config.yaml
model: "image denoising autoencoder"
decoder_norm: "batchnorm"
decoder_blocks_per_level: 2
decoder_block: "bottleneck"
init: "torch_default"
learning_rate: 0.0022
adamw_lr_other_params: 0.0019
final_lr_fraction: 0.01
Rows from block 13 of the encoder, named by matrix and row number. Each number is 50 + 15 x the weight over its row's rms, rounded and kept within 0 to 99. All counts start at 0. After the name is the row's rms in percent of the matrix's.
# dw0: depthwise 5x5 conv (encoder.blocks.13.dw.0.weight, 320x1x5x5, trained with AdamW), a 5x5 kernel
dw0.124 092:61 47 68 54 46 41 19 08 60 55 41 21 42 67 55 56 32 68 43 44 48 39 55 44 50
dw0.125 111:43 53 53 58 47 51 40 61 34 60 62 43 99 73 56 56 57 32 43 54 53 55 45 45 58
dw0.126 102:46 40 41 40 49 49 67 76 30 41 39 00 59 54 36 50 64 70 46 51 49 56 46 44 51
dw0.127 088:40 58 67 48 64 65 56 26 29 54 59 69 52 40 47 77 85 41 30 54 53 72 58 56 61
dw0.128 085:51 46 62 34 46 43 58 40 36 44 58 32 97 67 69 63 46 24 42 37 60 63 48 62 45
dw0.129 086:49 58 55 59 45 48 49 61 43 60 43 15 99 17 43 42 38 55 42 52 49 46 55 55 48
dw0.130 097:53 29 49 53 56 42 66 67 49 52 28 42 20 74 49 33 21 19 60 49 48 59 60 45 52
dw0.131 098:47 55 51 52 50 50 50 62 56 44 53 42 99 76 37 47 57 31 40 51 48 53 57 44 57
dw0.132 110:49 54 50 63 41 39 67 85 58 41 40 43 95 70 62 62 36 51 57 41 47 49 64 40 46
dw0.133 085:46 63 46 40 48 55 44 40 55 50 57 78 06 35 59 64 55 87 66 42 51 52 62 44 53
dw0.134 107:46 47 53 51 55 48 47 44 46 41 39 58 00 35 57 54 65 37 38 59 50 50 43 49 49
dw0.135 092:51 54 50 55 50 41 35 36 59 49 54 68 03 28 29 38 64 67 30 38 48 60 60 37 50
dw0.136 096:51 40 57 62 62 59 26 81 28 67 32 54 81 53 64 56 34 60 62 62 44 32 41 53 61
dw0.137 090:55 50 39 55 53 52 41 24 62 58 41 59 00 65 44 50 55 80 57 48 53 52 42 46 48
dw0.138 088:51 54 39 42 47 54 68 67 63 46 61 99 49 52 38 57 69 36 46 63 46 54 28 59 50
dw0.139 101:52 57 42 41 52 43 50 38 39 57 45 69 00 65 59 53 41 20 44 41 53 59 48 48 53
dw0.140 156:56 46 43 49 52 59 40 53 52 55 56 34 00 55 42 45 45 60 48 44 49 56 47 52 51
dw0.141 089:51 48 61 34 40 50 52 29 69 55 36 48 15 71 63 48 36 32 73 29 37 40 28 52 49
dw0.142 089:47 53 57 42 47 46 48 53 63 44 55 41 62 59 74 51 41 99 25 49 51 42 46 39 40
dw0.143 091:51 56 47 51 49 50 56 31 54 47 36 17 99 40 49 50 45 62 48 48 50 52 60 53 49
dw0.144 100:41 51 47 51 44 54 53 69 45 58 46 39 99 76 45 58 45 53 47 53 53 49 52 54 49
dw0.145 101:51 49 54 55 47 52 48 59 58 51 52 60 99 52 47 49 52 43 57 47 48 51 48 50 51
dw0.146 108:45 53 54 57 49 56 38 69 55 42 57 27 00 53 41 47 54 61 47 51 47 53 42 48 48
dw0.147 114:51 42 60 47 46 52 56 63 41 49 45 30 99 65 56 44 60 61 54 45 51 55 44 48 49
dw0.148 091:57 57 39 56 48 50 47 99 66 56 57 25 41 30 64 52 57 68 61 49 51 52 50 45 42
dw0.149 106:34 34 31 34 56 41 23 43 36 42 64 24 29 28 62 67 67 57 34 63 48 58 50 41 60
dw0.150 094:49 48 34 60 51 57 48 15 39 55 43 15 18 76 48 50 71 39 65 47 47 46 48 50 53
dw0.151 115:46 56 48 49 40 36 65 37 58 49 52 74 95 62 47 66 77 47 52 58 35 68 45 35 61
dw0.152 096:50 45 56 45 48 50 44 44 44 51 46 67 99 47 50 50 51 58 53 54 52 46 56 49 51
dw0.153 101:54 62 47 39 59 43 67 53 51 50 51 98 76 85 55 55 58 37 56 58 41 43 54 41 55
dw0.154 085:48 50 52 50 51 48 37 33 54 48 54 67 35 61 48 50 60 00 69 59 52 39 57 51 45
dw0.155 110:58 46 45 47 57 45 52 35 46 54 39 54 00 18 45 61 44 57 55 61 57 49 41 45 53
dw0.156 102:46 36 59 47 57 67 73 83 58 54 37 63 94 41 36 56 33 67 42 58 53 46 47 45 54
dw0.157 095:47 48 51 61 44 51 57 47 63 40 60 55 99 74 35 49 32 31 51 46 52 46 54 55 43
dw0.158 099:59 40 70 64 54 47 38 10 25 40 40 66 25 41 34 51 59 65 41 37 46 56 57 36 40
dw0.159 095:40 62 47 54 41 58 33 38 42 64 45 06 27 32 46 70 23 52 64 42 49 37 39 55 53
dw0.160 102:67 37 54 39 58 36 71 85 61 47 34 72 83 73 49 42 63 40 41 42 55 42 59 52 50
dw0.161 134:53 45 55 42 53 46 56 54 52 47 52 64 99 53 43 42 60 39 52 46 49 56 42 50 54
dw0.162 090:52 54 45 44 46 52 55 58 53 51 58 69 33 51 44 51 55 00 62 46 45 44 60 50 54
dw0.163 104:48 46 57 49 48 47 43 51 59 47 45 39 39 46 53 47 61 99 71 34 42 59 70 44 54
dw0.164 088:32 54 65 42 60 66 59 59 63 51 68 63 97 66 64 54 38 58 72 37 38 59 59 46 57
dw0.165 087:48 50 55 44 55 45 57 40 44 45 52 47 99 57 51 42 59 54 33 47 49 46 57 56 42
dw0.166 096:46 57 49 55 41 58 59 31 58 41 42 68 78 83 50 32 62 87 67 56 60 47 53 38 35
dw0.167 092:55 49 38 62 50 55 41 68 61 43 53 46 00 54 35 40 60 49 65 53 43 53 47 63 49
dw0.168 098:55 52 57 38 44 50 46 73 59 45 62 56 00 54 57 42 28 54 32 44 57 36 39 41 57
dw0.169 107:53 48 40 58 48 38 50 72 46 45 55 35 99 55 55 51 40 64 38 50 51 61 49 46 50
dw0.170 125:46 56 62 43 58 53 56 45 48 53 58 53 99 65 44 37 64 43 51 50 45 60 47 45 57
dw0.171 102:46 48 49 43 53 55 37 48 69 49 42 83 40 99 48 53 41 45 66 61 49 45 52 42 51
dw0.172 089:52 51 54 43 54 51 54 48 61 40 64 29 36 49 47 40 68 99 38 54 45 47 76 38 60
dw0.173 101:56 33 63 51 47 58 63 70 34 50 55 46 05 17 48 40 65 34 34 43 56 40 56 50 43
dw0.174 093:45 63 56 51 51 44 43 35 52 56 54 50 99 53 63 61 62 70 62 41 43 53 69 51 40
dw0.175 091:44 54 65 65 51 49 50 68 87 52 64 46 26 13 71 63 59 36 53 51 54 46 37 65 48
dw0.176 099:46 56 41 58 44 54 53 64 44 52 64 66 05 54 36 58 32 18 32 61 45 62 30 44 45
dw0.177 086:52 59 73 54 56 37 56 71 76 48 31 33 90 40 34 59 54 30 31 55 47 46 51 52 58
dw0.178 109:51 58 42 52 51 58 32 60 49 42 44 00 57 39 58 46 35 42 32 59 57 58 32 54 41
dw0.179 099:44 61 56 41 50 61 28 46 76 59 48 54 32 87 35 36 33 20 66 41 50 62 46 64 49
dw0.180 089:65 48 63 53 42 36 41 16 39 55 46 32 23 30 53 48 77 61 54 37 31 67 37 36 54
dw0.181 101:44 47 49 45 47 57 41 51 62 52 64 62 28 53 48 60 50 00 25 32 53 45 44 57 55
dw0.182 083:48 51 53 40 51 61 53 99 34 64 47 23 60 70 61 47 45 79 53 48 50 54 62 43 45
dw0.183 103:50 46 47 42 49 47 49 58 38 46 58 76 00 68 53 48 49 53 50 58 52 53 41 47 51
dw0.184 114:51 49 45 52 50 52 45 65 46 49 57 46 00 40 58 45 48 44 55 55 50 43 44 45 53
dw0.185 099:60 38 57 50 41 45 64 87 49 68 53 42 73 87 32 42 34 55 70 60 47 46 60 49 41
dw0.186 074:52 56 47 58 49 49 51 38 27 39 52 64 95 08 43 44 40 63 61 61 48 47 53 43 50
dw0.187 093:43 52 60 58 45 48 52 68 38 43 53 73 99 19 66 47 27 58 53 58 49 46 49 45 46
dw0.188 085:53 57 45 48 58 43 41 58 27 49 50 40 98 11 45 49 34 64 53 51 47 56 62 43 59
dw0.189 095:53 48 39 61 60 60 50 16 41 43 33 71 08 74 59 61 64 52 40 40 45 41 57 42 44
dw0.190 083:49 53 63 38 54 42 26 16 42 57 50 96 39 58 57 46 60 67 33 43 48 57 40 40 52
dw0.191 096:44 50 54 38 46 61 47 71 50 63 59 19 54 78 39 29 15 29 59 51 46 37 39 60 58
dw0.192 112:60 60 49 47 44 61 35 31 48 44 36 59 05 26 51 50 31 27 62 63 57 57 34 36 43
dw0.193 096:48 47 39 38 54 56 19 00 49 48 42 77 57 44 51 40 64 42 50 53 46 61 50 53 50
dw0.194 132:49 45 43 54 52 43 56 32 62 52 49 58 00 38 49 44 43 63 52 47 52 53 54 47 51
dw0.195 114:54 48 50 38 59 60 63 30 54 46 45 33 00 48 43 47 59 25 43 66 44 50 60 47 40
dw0.196 091:63 68 57 46 39 67 88 42 73 54 52 59 33 15 58 59 65 39 33 46 41 59 42 57 48
dw0.197 114:50 53 55 52 49 49 44 54 48 51 45 55 00 58 55 49 45 48 43 50 52 51 50 52 50
dw0.198 105:53 56 47 42 61 46 37 52 55 42 35 65 88 58 41 46 44 93 66 68 60 47 62 48 34
dw0.199 087:53 53 51 45 56 52 33 16 28 50 33 80 87 52 42 62 40 50 54 51 58 47 32 66 46
dw0.200 105:50 43 51 57 45 38 52 64 38 56 50 66 59 47 35 58 51 99 61 52 37 65 44 49 60
dw0.201 107:44 61 38 63 52 57 42 26 54 36 47 45 61 99 63 48 64 48 53 41 55 52 38 61 58
dw0.202 088:50 41 38 48 51 47 69 99 41 35 40 52 36 89 49 51 54 59 36 44 52 58 49 42 50
dw0.203 119:47 56 45 47 49 50 43 63 54 48 45 61 00 44 42 49 54 33 46 53 47 49 55 53 49
dw0.204 099:56 32 62 59 52 46 71 79 83 55 42 41 47 48 65 68 29 18 60 53 64 43 49 47 49
dw0.205 099:45 50 51 48 49 50 39 31 36 53 65 76 04 64 37 66 69 26 60 53 46 53 64 54 48
dw0.206 088:50 49 54 49 51 51 47 65 52 47 50 39 00 73 50 47 42 45 57 51 51 52 43 49 49
dw0.207 112:50 46 49 46 51 56 33 25 43 46 61 64 00 38 55 56 63 27 64 55 36 56 56 53 39
dw0.208 102:46 56 43 57 47 51 35 72 52 46 48 70 99 60 41 48 44 33 44 49 53 45 59 53 47
dw0.209 099:56 33 44 64 46 57 45 95 38 61 48 65 80 48 47 52 39 78 65 47 43 33 48 57 48
dw0.210 095:55 51 58 39 49 50 47 65 18 55 37 67 22 12 59 49 71 67 41 56 41 62 40 62 42
dw0.211 098:47 43 40 68 43 47 36 31 29 54 69 73 92 38 60 50 68 68 60 38 55 56 63 50 57
dw0.212 087:44 53 49 66 53 43 65 09 60 38 34 50 37 19 26 45 27 55 40 62 48 44 37 58 54
dw0.213 078:49 46 55 40 55 49 31 99 64 52 59 20 59 66 66 49 66 44 58 58 52 35 45 51 54
dw0.214 092:46 50 52 53 51 48 42 50 52 47 61 59 00 66 55 49 53 17 51 42 49 41 59 50 53
dw0.215 096:60 45 45 46 60 38 57 52 50 44 58 44 65 18 66 43 38 14 17 58 51 40 30 35 37
dw0.216 095:47 58 45 55 49 57 40 33 48 53 60 32 99 66 34 56 59 76 68 45 46 48 48 52 47
dw0.217 125:42 59 58 38 60 48 60 45 40 59 42 38 00 53 35 60 44 29 55 56 61 53 45 52 40
dw0.218 102:48 42 49 50 60 52 42 33 39 60 47 26 00 21 63 45 47 45 35 54 53 45 40 60 55
dw0.219 085:46 47 49 62 44 37 34 62 63 55 70 12 49 87 60 35 45 39 66 31 44 44 44 60 38
dw0.220 139:54 54 42 53 46 54 53 40 61 51 47 59 99 72 45 49 42 61 60 39 54 50 62 47 43
dw0.221 157:51 48 58 50 49 53 61 36 43 56 50 39 00 48 46 55 49 47 55 48 43 54 46 56 46
dw0.222 101:52 47 46 51 50 48 39 50 64 52 59 53 00 70 45 53 44 59 49 45 52 54 60 53 51
dw0.223 110:55 49 54 43 52 54 38 66 37 52 55 71 00 53 55 47 39 56 45 55 50 43 47 45 55
dw0.224 111:48 48 48 51 49 49 54 49 60 43 48 37 99 62 49 51 50 43 44 46 52 49 53 52 49
dw0.225 081:49 50 42 37 56 54 39 08 34 48 60 41 95 67 42 52 51 51 69 51 54 52 62 56 58
dw0.226 105:45 52 50 47 50 63 40 40 48 43 44 39 00 32 62 55 53 64 60 36 47 56 57 37 50
dw0.227 089:42 41 35 51 50 50 61 52 74 42 53 64 18 49 68 33 27 53 32 36 31 22 30 56 44
dw0.228 100:42 56 47 51 66 43 63 77 85 74 47 64 38 83 69 42 43 60 54 60 61 50 45 39 36
dw0.229 105:47 36 47 35 53 51 28 17 35 59 36 08 41 43 42 47 67 36 43 64 61 57 50 62 60
dw0.230 095:59 41 66 40 56 63 31 53 58 47 49 00 18 46 49 49 72 44 49 59 54 43 53 60 53
dw0.231 074:58 50 54 53 38 58 76 86 78 59 56 75 62 67 59 64 61 41 58 53 41 70 57 62 39
dw0.232 087:58 46 56 37 46 40 28 75 32 65 69 73 71 34 34 34 34 44 52 37 39 30 28 52 46
dw0.233 103:49 41 50 53 53 48 60 40 62 52 56 58 99 35 56 48 30 75 39 55 43 45 57 56 55
dw0.234 096:41 68 34 55 54 50 57 37 47 51 47 77 99 69 39 42 70 47 32 56 49 54 45 48 58
dw0.235 107:58 54 41 32 60 63 47 44 60 53 65 60 91 65 54 53 85 73 61 40 46 67 44 40 43
dw0.236 106:53 40 40 42 46 48 57 60 54 49 55 37 99 36 59 54 40 46 55 42 47 49 46 53 53
dw0.237 096:54 41 34 52 55 53 72 71 65 40 70 23 34 54 43 58 29 09 39 44 59 44 43 48 55
dw0.238 100:67 62 54 62 41 53 71 65 66 68 67 57 76 77 72 54 27 41 71 36 53 60 52 61 52