{"encoder_arch": "mobilenet_v1", "model": "image denoising autoencoder", "dataset": "crops of objects in photos (Visual Genome)", "train_examples": 123503, "image_size": 64, "crop_scale_min": 1, "horizontal_flip": true, "bottleneck": "denoising", "downsampling_factor": 8, "encoder_norm": "batchnorm", "encoder_activation": "prelu", "encoder_depths": [5, 5, 5], "encoder_kernel_size": 5, "encoder_stem": "deep", "encoder_widths": [80, 160, 320], "loss": "l1", "latent_channels": 16, "decoder_norm": "batchnorm", "decoder_activation": "relu", "decoder_widths": [48, 48, 96, 192], "decoder_blocks_per_level": 2, "decoder_block": "bottleneck", "decoder_attention": false, "decoder_upsampling": "pixel_shuffle", "init": "torch_default", "residual_init": "none", "optimizer": "soap", "beta2": 0.95, "learning_rate": 0.0022, "beta1": 0.9, "shampoo_beta": 0.95, "eps": 1e-08, "precondition_frequency": 20, "max_precond_dim": 1024, "merge_dims": false, "one_sided": false, "adamw_lr_other_params": 0.0019, "gradient_centralization": true, "magnitude_pruning": 0.5, "max_steps": 5200, "batch_size": 192, "epochs": 8.1, "lr_schedule": "cosine", "final_lr_fraction": 0.01, "warmup_steps": 150, "weight_decay": 0.2, "adamw_weight_decay_other_params": 0}
Rows from block 10 of the encoder, named by matrix and row number. Each number is 128 + 32 x the weight over its row's rms, rounded and kept within 0 to 255. All counts start at 0. Numbers have three digits each. After the name is the row's rms in percent of the matrix's.
# dw0: depthwise 5x5 conv, stride 2 (encoder.blocks.10.dw.0.weight, 160x1x5x5, trained with AdamW), a 5x5 kernel
dw0.0 093:139116127144136127119157109130103144216085147142105196054144125130097103122
dw0.1 091:147119135145100131107125183130159126167223127136124203130080129117106144116
dw0.2 096:145150134141146117079182131112113136222194097117082116145110125130159135142
dw0.3 103:135164161165109165093092163124097098079062086098125084091126153132102124108
dw0.4 103:147112127126129141093151151147115111024050143152139179119115141134144104135
dw0.5 094:111120166122125149134124144145168126062080092143088139066072137112079089130
dw0.6 112:137121130145112111101159088128127096157166127138107200223151097155102152132
dw0.7 108:134100098110115127158099131158155205124100118139208180128158163130173129131
dw0.8 091:121135085084118109087077131100144147041113108151134127055105133143136102131
dw0.9 102:090124151086153140112112154128115171165169113130139157226173101125151141152
dw0.10 099:152111101151123138131108168109120120041122096131129203193139144101091134128
dw0.11 083:117157133089129128136128107091149107194155128127136226184138115134151165136
dw0.12 095:123112122158134138141134097114127104213043105146138160068152115148149108146
dw0.13 104:146090079081112109126158101098083118191118168152079182156149140110136136109
dw0.14 103:134163170142096167125118130147170175180096147111175193186132122133121095127
dw0.15 111:130132092105118134153114081162155068037143140090102109079107103138138116116
dw0.16 091:120143139141113153148118143089088129121066101120139191057052140147119144137
dw0.17 110:142135152141114104138100135158109165119073115139111029114126110097079087161
dw0.18 105:128149098131115127143080107088097099054156111121082142057095154109143129165
dw0.19 090:136093101125118133099108133088108092126205187135172109166189112095107132141
dw0.20 089:105142130153112133111122082116159135160111084087167205165180141135160168094
dw0.21 103:129107138139131139109144101126103145254122109140083074149141133134118147126
dw0.22 100:120147200200174127155136136171142091169088110091133124113117122161104153102
dw0.23 102:153104150114122101123132121154119163217154112132160213156102129138159112097
dw0.24 085:133118141107129132138186093138124075154141118127168058215110130110149095129
dw0.25 100:109144125156148144121167132168141108097078112140107052046109149153144108158
dw0.26 120:154129127135138154119095142141110112023048138113118102088129118161136150120
dw0.27 099:111157134121108109166114101132131097080145108128171210199134122165096096124
dw0.28 101:118156115074113115111175069091147132190168099131104085067109117118126111137
dw0.29 112:135149117154117145137113107149114124121033113115097066059144156157122107162
dw0.30 090:139111153108143112136154141154157087182014100127116141090114117127126156132
dw0.31 129:117118124152150111110162163108142150073082115144133084022123122147111105128
dw0.32 105:106117148088148130102149165137142096152227160162109150152151141102169170129
dw0.33 105:117161145104131119139127140107097137082019084152119106066116150130129138142
dw0.34 089:139142143136115135127181158132099124179156180111184071052100107146133123119
dw0.35 108:129155099119116135158165096093126120203154160129141222176136132145137130127
dw0.36 093:116132161145114106130159140139144140041026124128125163102145129112139160112
dw0.37 103:128139115136122137116079157159154124159024148106096150071149134147122093104
dw0.38 099:097147077073149134112076122146121175157084105175151194161131139141120124104
dw0.39 103:144105132128146141150173078110117148242183125120111105121110124143114148107
dw0.40 107:138133121106150147146152141097093110081145172122117030058115140120143129155
dw0.41 108:121102141138123122114147132127140159140123157138147099247158100161160174105
dw0.42 092:141155134105139167211162122124150208148115138149157109098102133127084168128
dw0.43 106:119108160134108147159172088097103079143137157118080080076136116083067123145
dw0.44 103:107157168172168165145128131104140164203128080164169135123086143157123106161
dw0.45 089:133110105084141143118119108132143176231088124128096087174121151124113094113
dw0.46 095:124145121144120142105092068123119157163119138111133174214168099140180105091
dw0.47 098:104087106084128086088084101161116121104074089121078177156160114160103126128
dw0.48 097:133115111100155129092137134124125091041137082102151099060131170098163107124
dw0.49 085:107131124112140097059067108124087093141072096128100133094113149179119093094
dw0.50 092:124146115155129071054161143147048096132111129122130182116121098158157145116
dw0.51 093:131121152133133126108129172137142151052188138105115057190139150119131099094
dw0.52 096:169121139153110091113135107155065071087116173123068093090094133111108151112
dw0.53 093:138102108151114151117142189145098094101207165122149120094191150132086144122
dw0.54 104:142123111111100096152157155109126108204203103140145158197138132098109112144
dw0.55 099:131103109110143124098157157130107091185054159133140167063169116096111156143
dw0.56 100:119123147107138110151113106127137136164160098141117179072087096099142043078
dw0.57 094:141113151155094129144180098142187201154144163155146178143132087164107117106
dw0.58 101:143121138148117090126108153129092126210144126148175207175147116151110106097
dw0.59 092:136155169143082156183165125113124184198131143112141165150148110079124164107
dw0.60 096:139145119109121120117140106134128101088211114150152073224133117116098130122
dw0.61 104:102133142153093145160122118116120145148192137141117196217162101119091131119
dw0.62 105:157115165172128112108112164194112124120098203163087115158178127117144137158
dw0.63 093:110117089138133115101116142118129155158113117135127255167151152127125096143
dw0.64 106:107115141090134164092168152103150092032107154083119095125127120129086109149
dw0.65 120:139113109143103154088138118107141087026062153148141096129102150106111109120
dw0.66 107:134104128163131155160099160130103122077027095143116114076166131152141138117
dw0.67 091:120141143146119127127135144137137105096026130102154212160098128140097106151
dw0.68 099:139117136117143139132114123134100121188143099125122231204118123141083113138
dw0.69 096:134121124154129097135121096143114143188113107149166115028151147105135071160
dw0.70 102:162095084085142095098142080101110137091087061167117115143082152164113118131
dw0.71 086:125128120120155083137113106142154142132034117134142110061090121165152174162
dw0.72 090:140118092137159100101102066099102069114064136104140107111100106117166184143
dw0.73 105:121114121127114150115165156153143160086020106123117071083148133151110130122
dw0.74 110:138128118094149126104160166112110149125087103133171065029111111151124118104
dw0.75 103:136146171172096099120195206098130111184175150144126121104149140125110136134
dw0.76 085:123124139095147084093067084110110152092055125154082155139091116106108108098
dw0.77 116:134106142122144139126146133126094110217212129158153174151154099131092122105
dw0.78 097:117121135131129140140129125118092173137058135162180144030127113114081141131
dw0.79 108:143099136131134136086171139130130181243101140092124138144126116152095120122
dw0.80 094:119177177155099133175187156114142104172120110097063096130109151096160140141
dw0.81 101:133111155128114156139100154125117143051084128151090028107147115108111138125
dw0.82 095:151119113152126156149098161165142083053051141102158112132150114158120089156
dw0.83 106:127122153132133152126096136114095087182197154113167190194119139098107117111
dw0.84 094:121099134159136117151101147152110199083127173090185180102169114155145100141
dw0.85 090:119105131144157144116099099098114112203223084147090130131121141105153107116
dw0.86 108:126130129109135118165110129118147152039058151098124109053107161128134125145
dw0.87 101:105165158105139131120127119157101088102211132140133189148178133107180157146
dw0.88 115:156104125115117149145133119111102124080018144127138095056150120133112142121
dw0.89 098:137113134115132144136110132127105163099230153108112160215123140121122114096
dw0.90 088:128124149117127138128091158142097141047115124139075196198096125149151125131
dw0.91 097:100125165087119153086092147133087073143170122096111137180147095088077099114
dw0.92 078:118128141119128137138127099135117150076111178127099161232183119129130087106
dw0.93 113:139122150124134149149124087109102092074086147116137021156135120161105142104
dw0.94 115:146120111137145127138107123105089120007124146133143069106135149120162099132
dw0.95 101:124147118115093102108100176156140110177178144149089169191177136100145169145
dw0.96 091:136118143115139128087171175147124137202206101115079089088130135114149132117
dw0.97 100:151150197182151117168136174132148089066161166138146145099094108133096126136
dw0.98 096:118142127143123146099182130123083207100124138159076061183142131147124122121
dw0.99 098:124142164122110152149089172117109083185157120128072097171127084086091101096
dw0.100 099:095138152143151137120082148151093093058088147075097107082113127087083133146
dw0.101 102:135119146114134123141113095128112093178222105153143207085115115117105124133
dw0.102 089:125123113135143127142112106137120155219062118127112205125157122108102079127
dw0.103 108:101108108152149119128171116105140150123204180113146132210173136128146102161
dw0.104 078:147107139124140110140179126120154122125161123131141107067063118132149048064
dw0.105 095:122134147124114144154089168139116089173153133135104023068109117139137114117
dw0.106 094:126087083105114136055139093144104130201187116138114093172128126109148139115
dw0.107 095:117105134127129133141154117127127147181048135132113195040155135108106142122
dw0.108 092:120140134127130118131176124126139115155158136099113085011084159152114105144
dw0.109 106:114109142101122154119154111145121141015122155152125063080104115109116133131
dw0.110 106:120155106095133140147148168117105168190217159143087100166117112113137099129
dw0.111 101:131102151137130134149155144134090139110141083117114067212060143153095160114
dw0.112 101:147170142124134155110171181129108170216167107138167130090116134153098118155
dw0.113 100:156112103110113115084062074086092143073089115105137146111165134101101141169
dw0.114 108:155125124102126148095146107120084145246135151101138155162092157118123142127
dw0.115 094:130138118117122132116117066129076170094090150109184058085110154093137148155
dw0.116 112:119138144101115136146081117115116100149185105152102052046098127113124154105
dw0.117 100:138120117147118126130147114117149091088093151101142218211134123137089091123
dw0.118 102:157102117178133145105193197132098114167177172095134127160161120117162129137
dw0.119 110:111100162116101094102161177170099132122218156148144168123154149163142124101
dw0.120 091:129151138117112110100217087131131120216079141148131100097146105123128149130
dw0.121 098:130140150148118187206152119111178193131171130154138121098101108098159152135
dw0.122 093:103126162128133156101134153146112185183188161129104133195147162091100104102
dw0.123 095:144116142097159098131166103140152175134160181152162153187181106093079109139
dw0.124 104:156123114134116108150105115147120128132216137162111135222101130107156162097
dw0.125 100:153112110153140154130174186144145151179217139093108111160158094118121113146
dw0.126 111:099133146097088085135168153139111141157221179156118122180145125117154146133
dw0.127 106:114161122100134168097101082150105051109129078109077081130121116133129169164
dw0.128 093:123125149148124130104085115132142125098038085107166201164115152098141104136
dw0.129 110:090116143124151131140099150114174154114141149159199211150092128159091152149
dw0.130 099:124108093106128113093162189148097127139061113099085084142144146093166176106
dw0.131 090:121130120141123127132095134135130095249112140124148045116116132128141141127
dw0.132 109:131103115156150166146164088108102145098055091132089058095109127143155115098
dw0.133 107:129130115132145123133067153158127122188047158113129063176162121126144150116
dw0.134 096:137159125130099140119108117159161179113146166148188196189086110153143158113
dw0.135 094:136133145113106141094077115151179095045082164178159123140096142154141141129
dw0.136 086:142102145131119139150126087146121054076155105128171207183112133121135101119
dw0.137 114:093133160138106152168194132118111146226169154128139145097129150128147093133
dw0.138 102:126113137093135142108170143111132152142052085111111209186147147148159134117
dw0.139 087:112125137146136121138135087125102175169065091137139181168159161095073096092
dw0.140 094:152103100141152130142154130136115141076077075117141150169141130092191192165
dw0.141 096:117137128122139131132172148106135136102218111118109153220163117154121141091
dw0.142 120:131116138128139143150096093120113088034061158119085110143110136161104110164
dw0.143 078:133147117111132149093153168117121090037112128110137208147116114147165167133
dw0.144 099:157142124142137091101102173166123138129187200131134159205161135114112149110
dw0.145 097:137150107149125131091098132097132112180043093125104157175070119147117091106
dw0.146 083:111123157109149104086159066124123133176210121099131187163115159139127120105
dw0.147 099:120096088129150092107145159102131175101032140119167120128167140133089097154
dw0.148 111:130129140150124141156099087152153088101210154135117091059133139109167165099
dw0.149 107:103151163149148158155150163115146089107137131092112211195128130150148155085
dw0.150 107:097135158112141106168116080101125153099162147129140187120177133165190187143
dw0.151 106:123094086142099139087083075131111131094042163154102113103106127151141101156
dw0.152 090:153191185137120141150196161117152101159086136133123090117162139175086122117
dw0.153 094:133131119132125122122138142116154134033183125126073218101134130132137113128
dw0.154 092:131123111137128124121141152120121132208038106132135068198151126130123123128
dw0.155 101:136127161119146125105127113096165112105075129106081045119092142082068121110
dw0.156 109:122160159154143140156116181124114098081157154103105191213106113141108111137
dw0.157 099:160140119154164119094085142141120147124170094158101060089077107089076132106
dw0.158 096:142137133134148127146158080102120112036113169130124099186175111132106177110
dw0.159 123:092109168140123130102138147123111172159159116138175108228169152133126158099