python train.py --horizontal_flip=true --encoder_arch="mobilenet_v1" --encoder_depths=[5, 5, 5] --encoder_kernel_size=5 --decoder_norm="batchnorm" --decoder_block="bottleneck" --decoder_upsampling="pixel_shuffle" --optimizer="soap" --shampoo_beta=0.95 --precondition_frequency=20 --adamw_lr_other_params=0.0019 --steps=5200 --lr_schedule="cosine" --adamw_weight_decay_other_params=0
Rows from block 8 of the encoder of a small image denoising autoencoder, named by matrix and row number. Each number is 128 + 32 x the weight over its row's rms, rounded and kept within 0 to 255. All counts start at 0. Numbers have three digits each. After the name is the row's rms in percent of the matrix's.
After each channel's rows are labels from the 100 images, of 14976, where the channel reaches its highest value: "place" is the part of the image that holds the peak. Only what is clearly more common there than usual is listed. The data: crops of objects in photos (Visual Genome).
# conv: pointwise conv (encoder.blocks.8.conv.weight, 160x160x1x1), inputs 32-63

conv.123 137:128128128128099102128111120128128128187080159128152111163128195066128137172048173128208098167128
place: top left

conv.51 098:128128128128153128128151128128183128128128128181084181071128206195128089128155128128128128128152
place: bottom right

conv.36 113:128094128138180128154128165175128128128128190128101127128128128126158128128128128088128089128128
place: top right

conv.13 090:128217095128128170128128192128128128119143128146128128208128163171128128165128086188240152128128
place: bottom right

conv.62 082:158128128144098083128128109128097128104128128095149128205101128128128046128167079170128070128153
place: bottom left; top left

conv.77 072:065088186128128193128100128128064157154190128147079041108128199128174128206128128128128092160128
place: bottom left

conv.139 126:128049128128128128128128157032128128128128128198128128128127128084098128160140122128063092029128
place: bottom right

conv.27 080:113128073128179128128128162213183077128128105125117158174186171146125128086178128116128120159177
place: top right; top left

conv.119 120:128160117118173123128128128135179133128128128167145103079128128190146181128128165094192128128128
place: bottom left

conv.21 101:128132122138039128092107150128158211074128169128136128128128112128128128084098128128158203128158
place: middle right

conv.56 101:128128107163129119128158132128128170128128136128143191128128154150254118151088128137128139128091
place: top left

conv.81 070:163111128092169093081128154030101128158128128182128128190128101128239171128128128128060128233128
place: bottom right

conv.6 090:128128147165095092128162063128128128128128128128128128157128128128128128188040128183188128196140
place: top left

conv.38 103:128118137128128205179110166114128128128128057183199128128086157128180153128128128107177078154128
place: top right

conv.50 085:106128157172128090128109128128128128128146128128101109136187185128128128165128197128128076117128
place: top left

conv.144 101:148128090128153124128128128229128128128128128089128177128128128172128241097128107128099128216128
place: top right

conv.87 113:128128164148110105128128128128163122162154128146066177099109091128000128154085174128158164148128
place: bottom right

conv.57 086:087128128088128128128128128128128128128078128128107128128128128161183065055128084148117066038184
place: top right

conv.1 096:128128128142128187128128175128073221128101128150124113128171147128141113167128128128128157175128
place: bottom right; bottom left

conv.55 116:108128128128128128122128178128192128122173070128128068085128082142128128174160201085218128175128
place: top left

conv.29 079:128128087156128128083171164128128128128128128128128128128128128128128128154118128154124128128128
place: bottom left

conv.61 069:147128108128128119128128165128135128164128217128142197128169085103128177052205128128000128087139
place: bottom right

conv.47 103:128128128128162128128104158132168128128134082159084198128127128128128128128128128138158128176128
place: top left

conv.154 087:128128134159150128128154128154164121165066060176180128142128072128138128255092128133128128169117
place: top left

conv.46 085:128128128128117128061128141195094128128106128169128148198153128072158094128155108128128146156164
place: bottom left

conv.147 094:128128128128149089128128128145108097007128097138163128057145139126113128128128095128128215154128
place: middle right

conv.128 106:128100152176081176041128159128128167128089084128117128144128072128188128179128177128092128108052
place: top left

conv.157 123:170174128128128058100176119085128139128128128103113201179154128128165128194128091038128088146166
place: top left

conv.25 093:128128128128128128128128179128128090111128070128128023128188128128128128128212107199128218128128
place: bottom right

conv.68 062:128128150154128128123128160128103128073163128128128128128128184128169128139128128163121128128112
place: top left

conv.146 094:128066128128128128063199175156112179165128156122128170149128117159128236128128128128128063128078
place: top right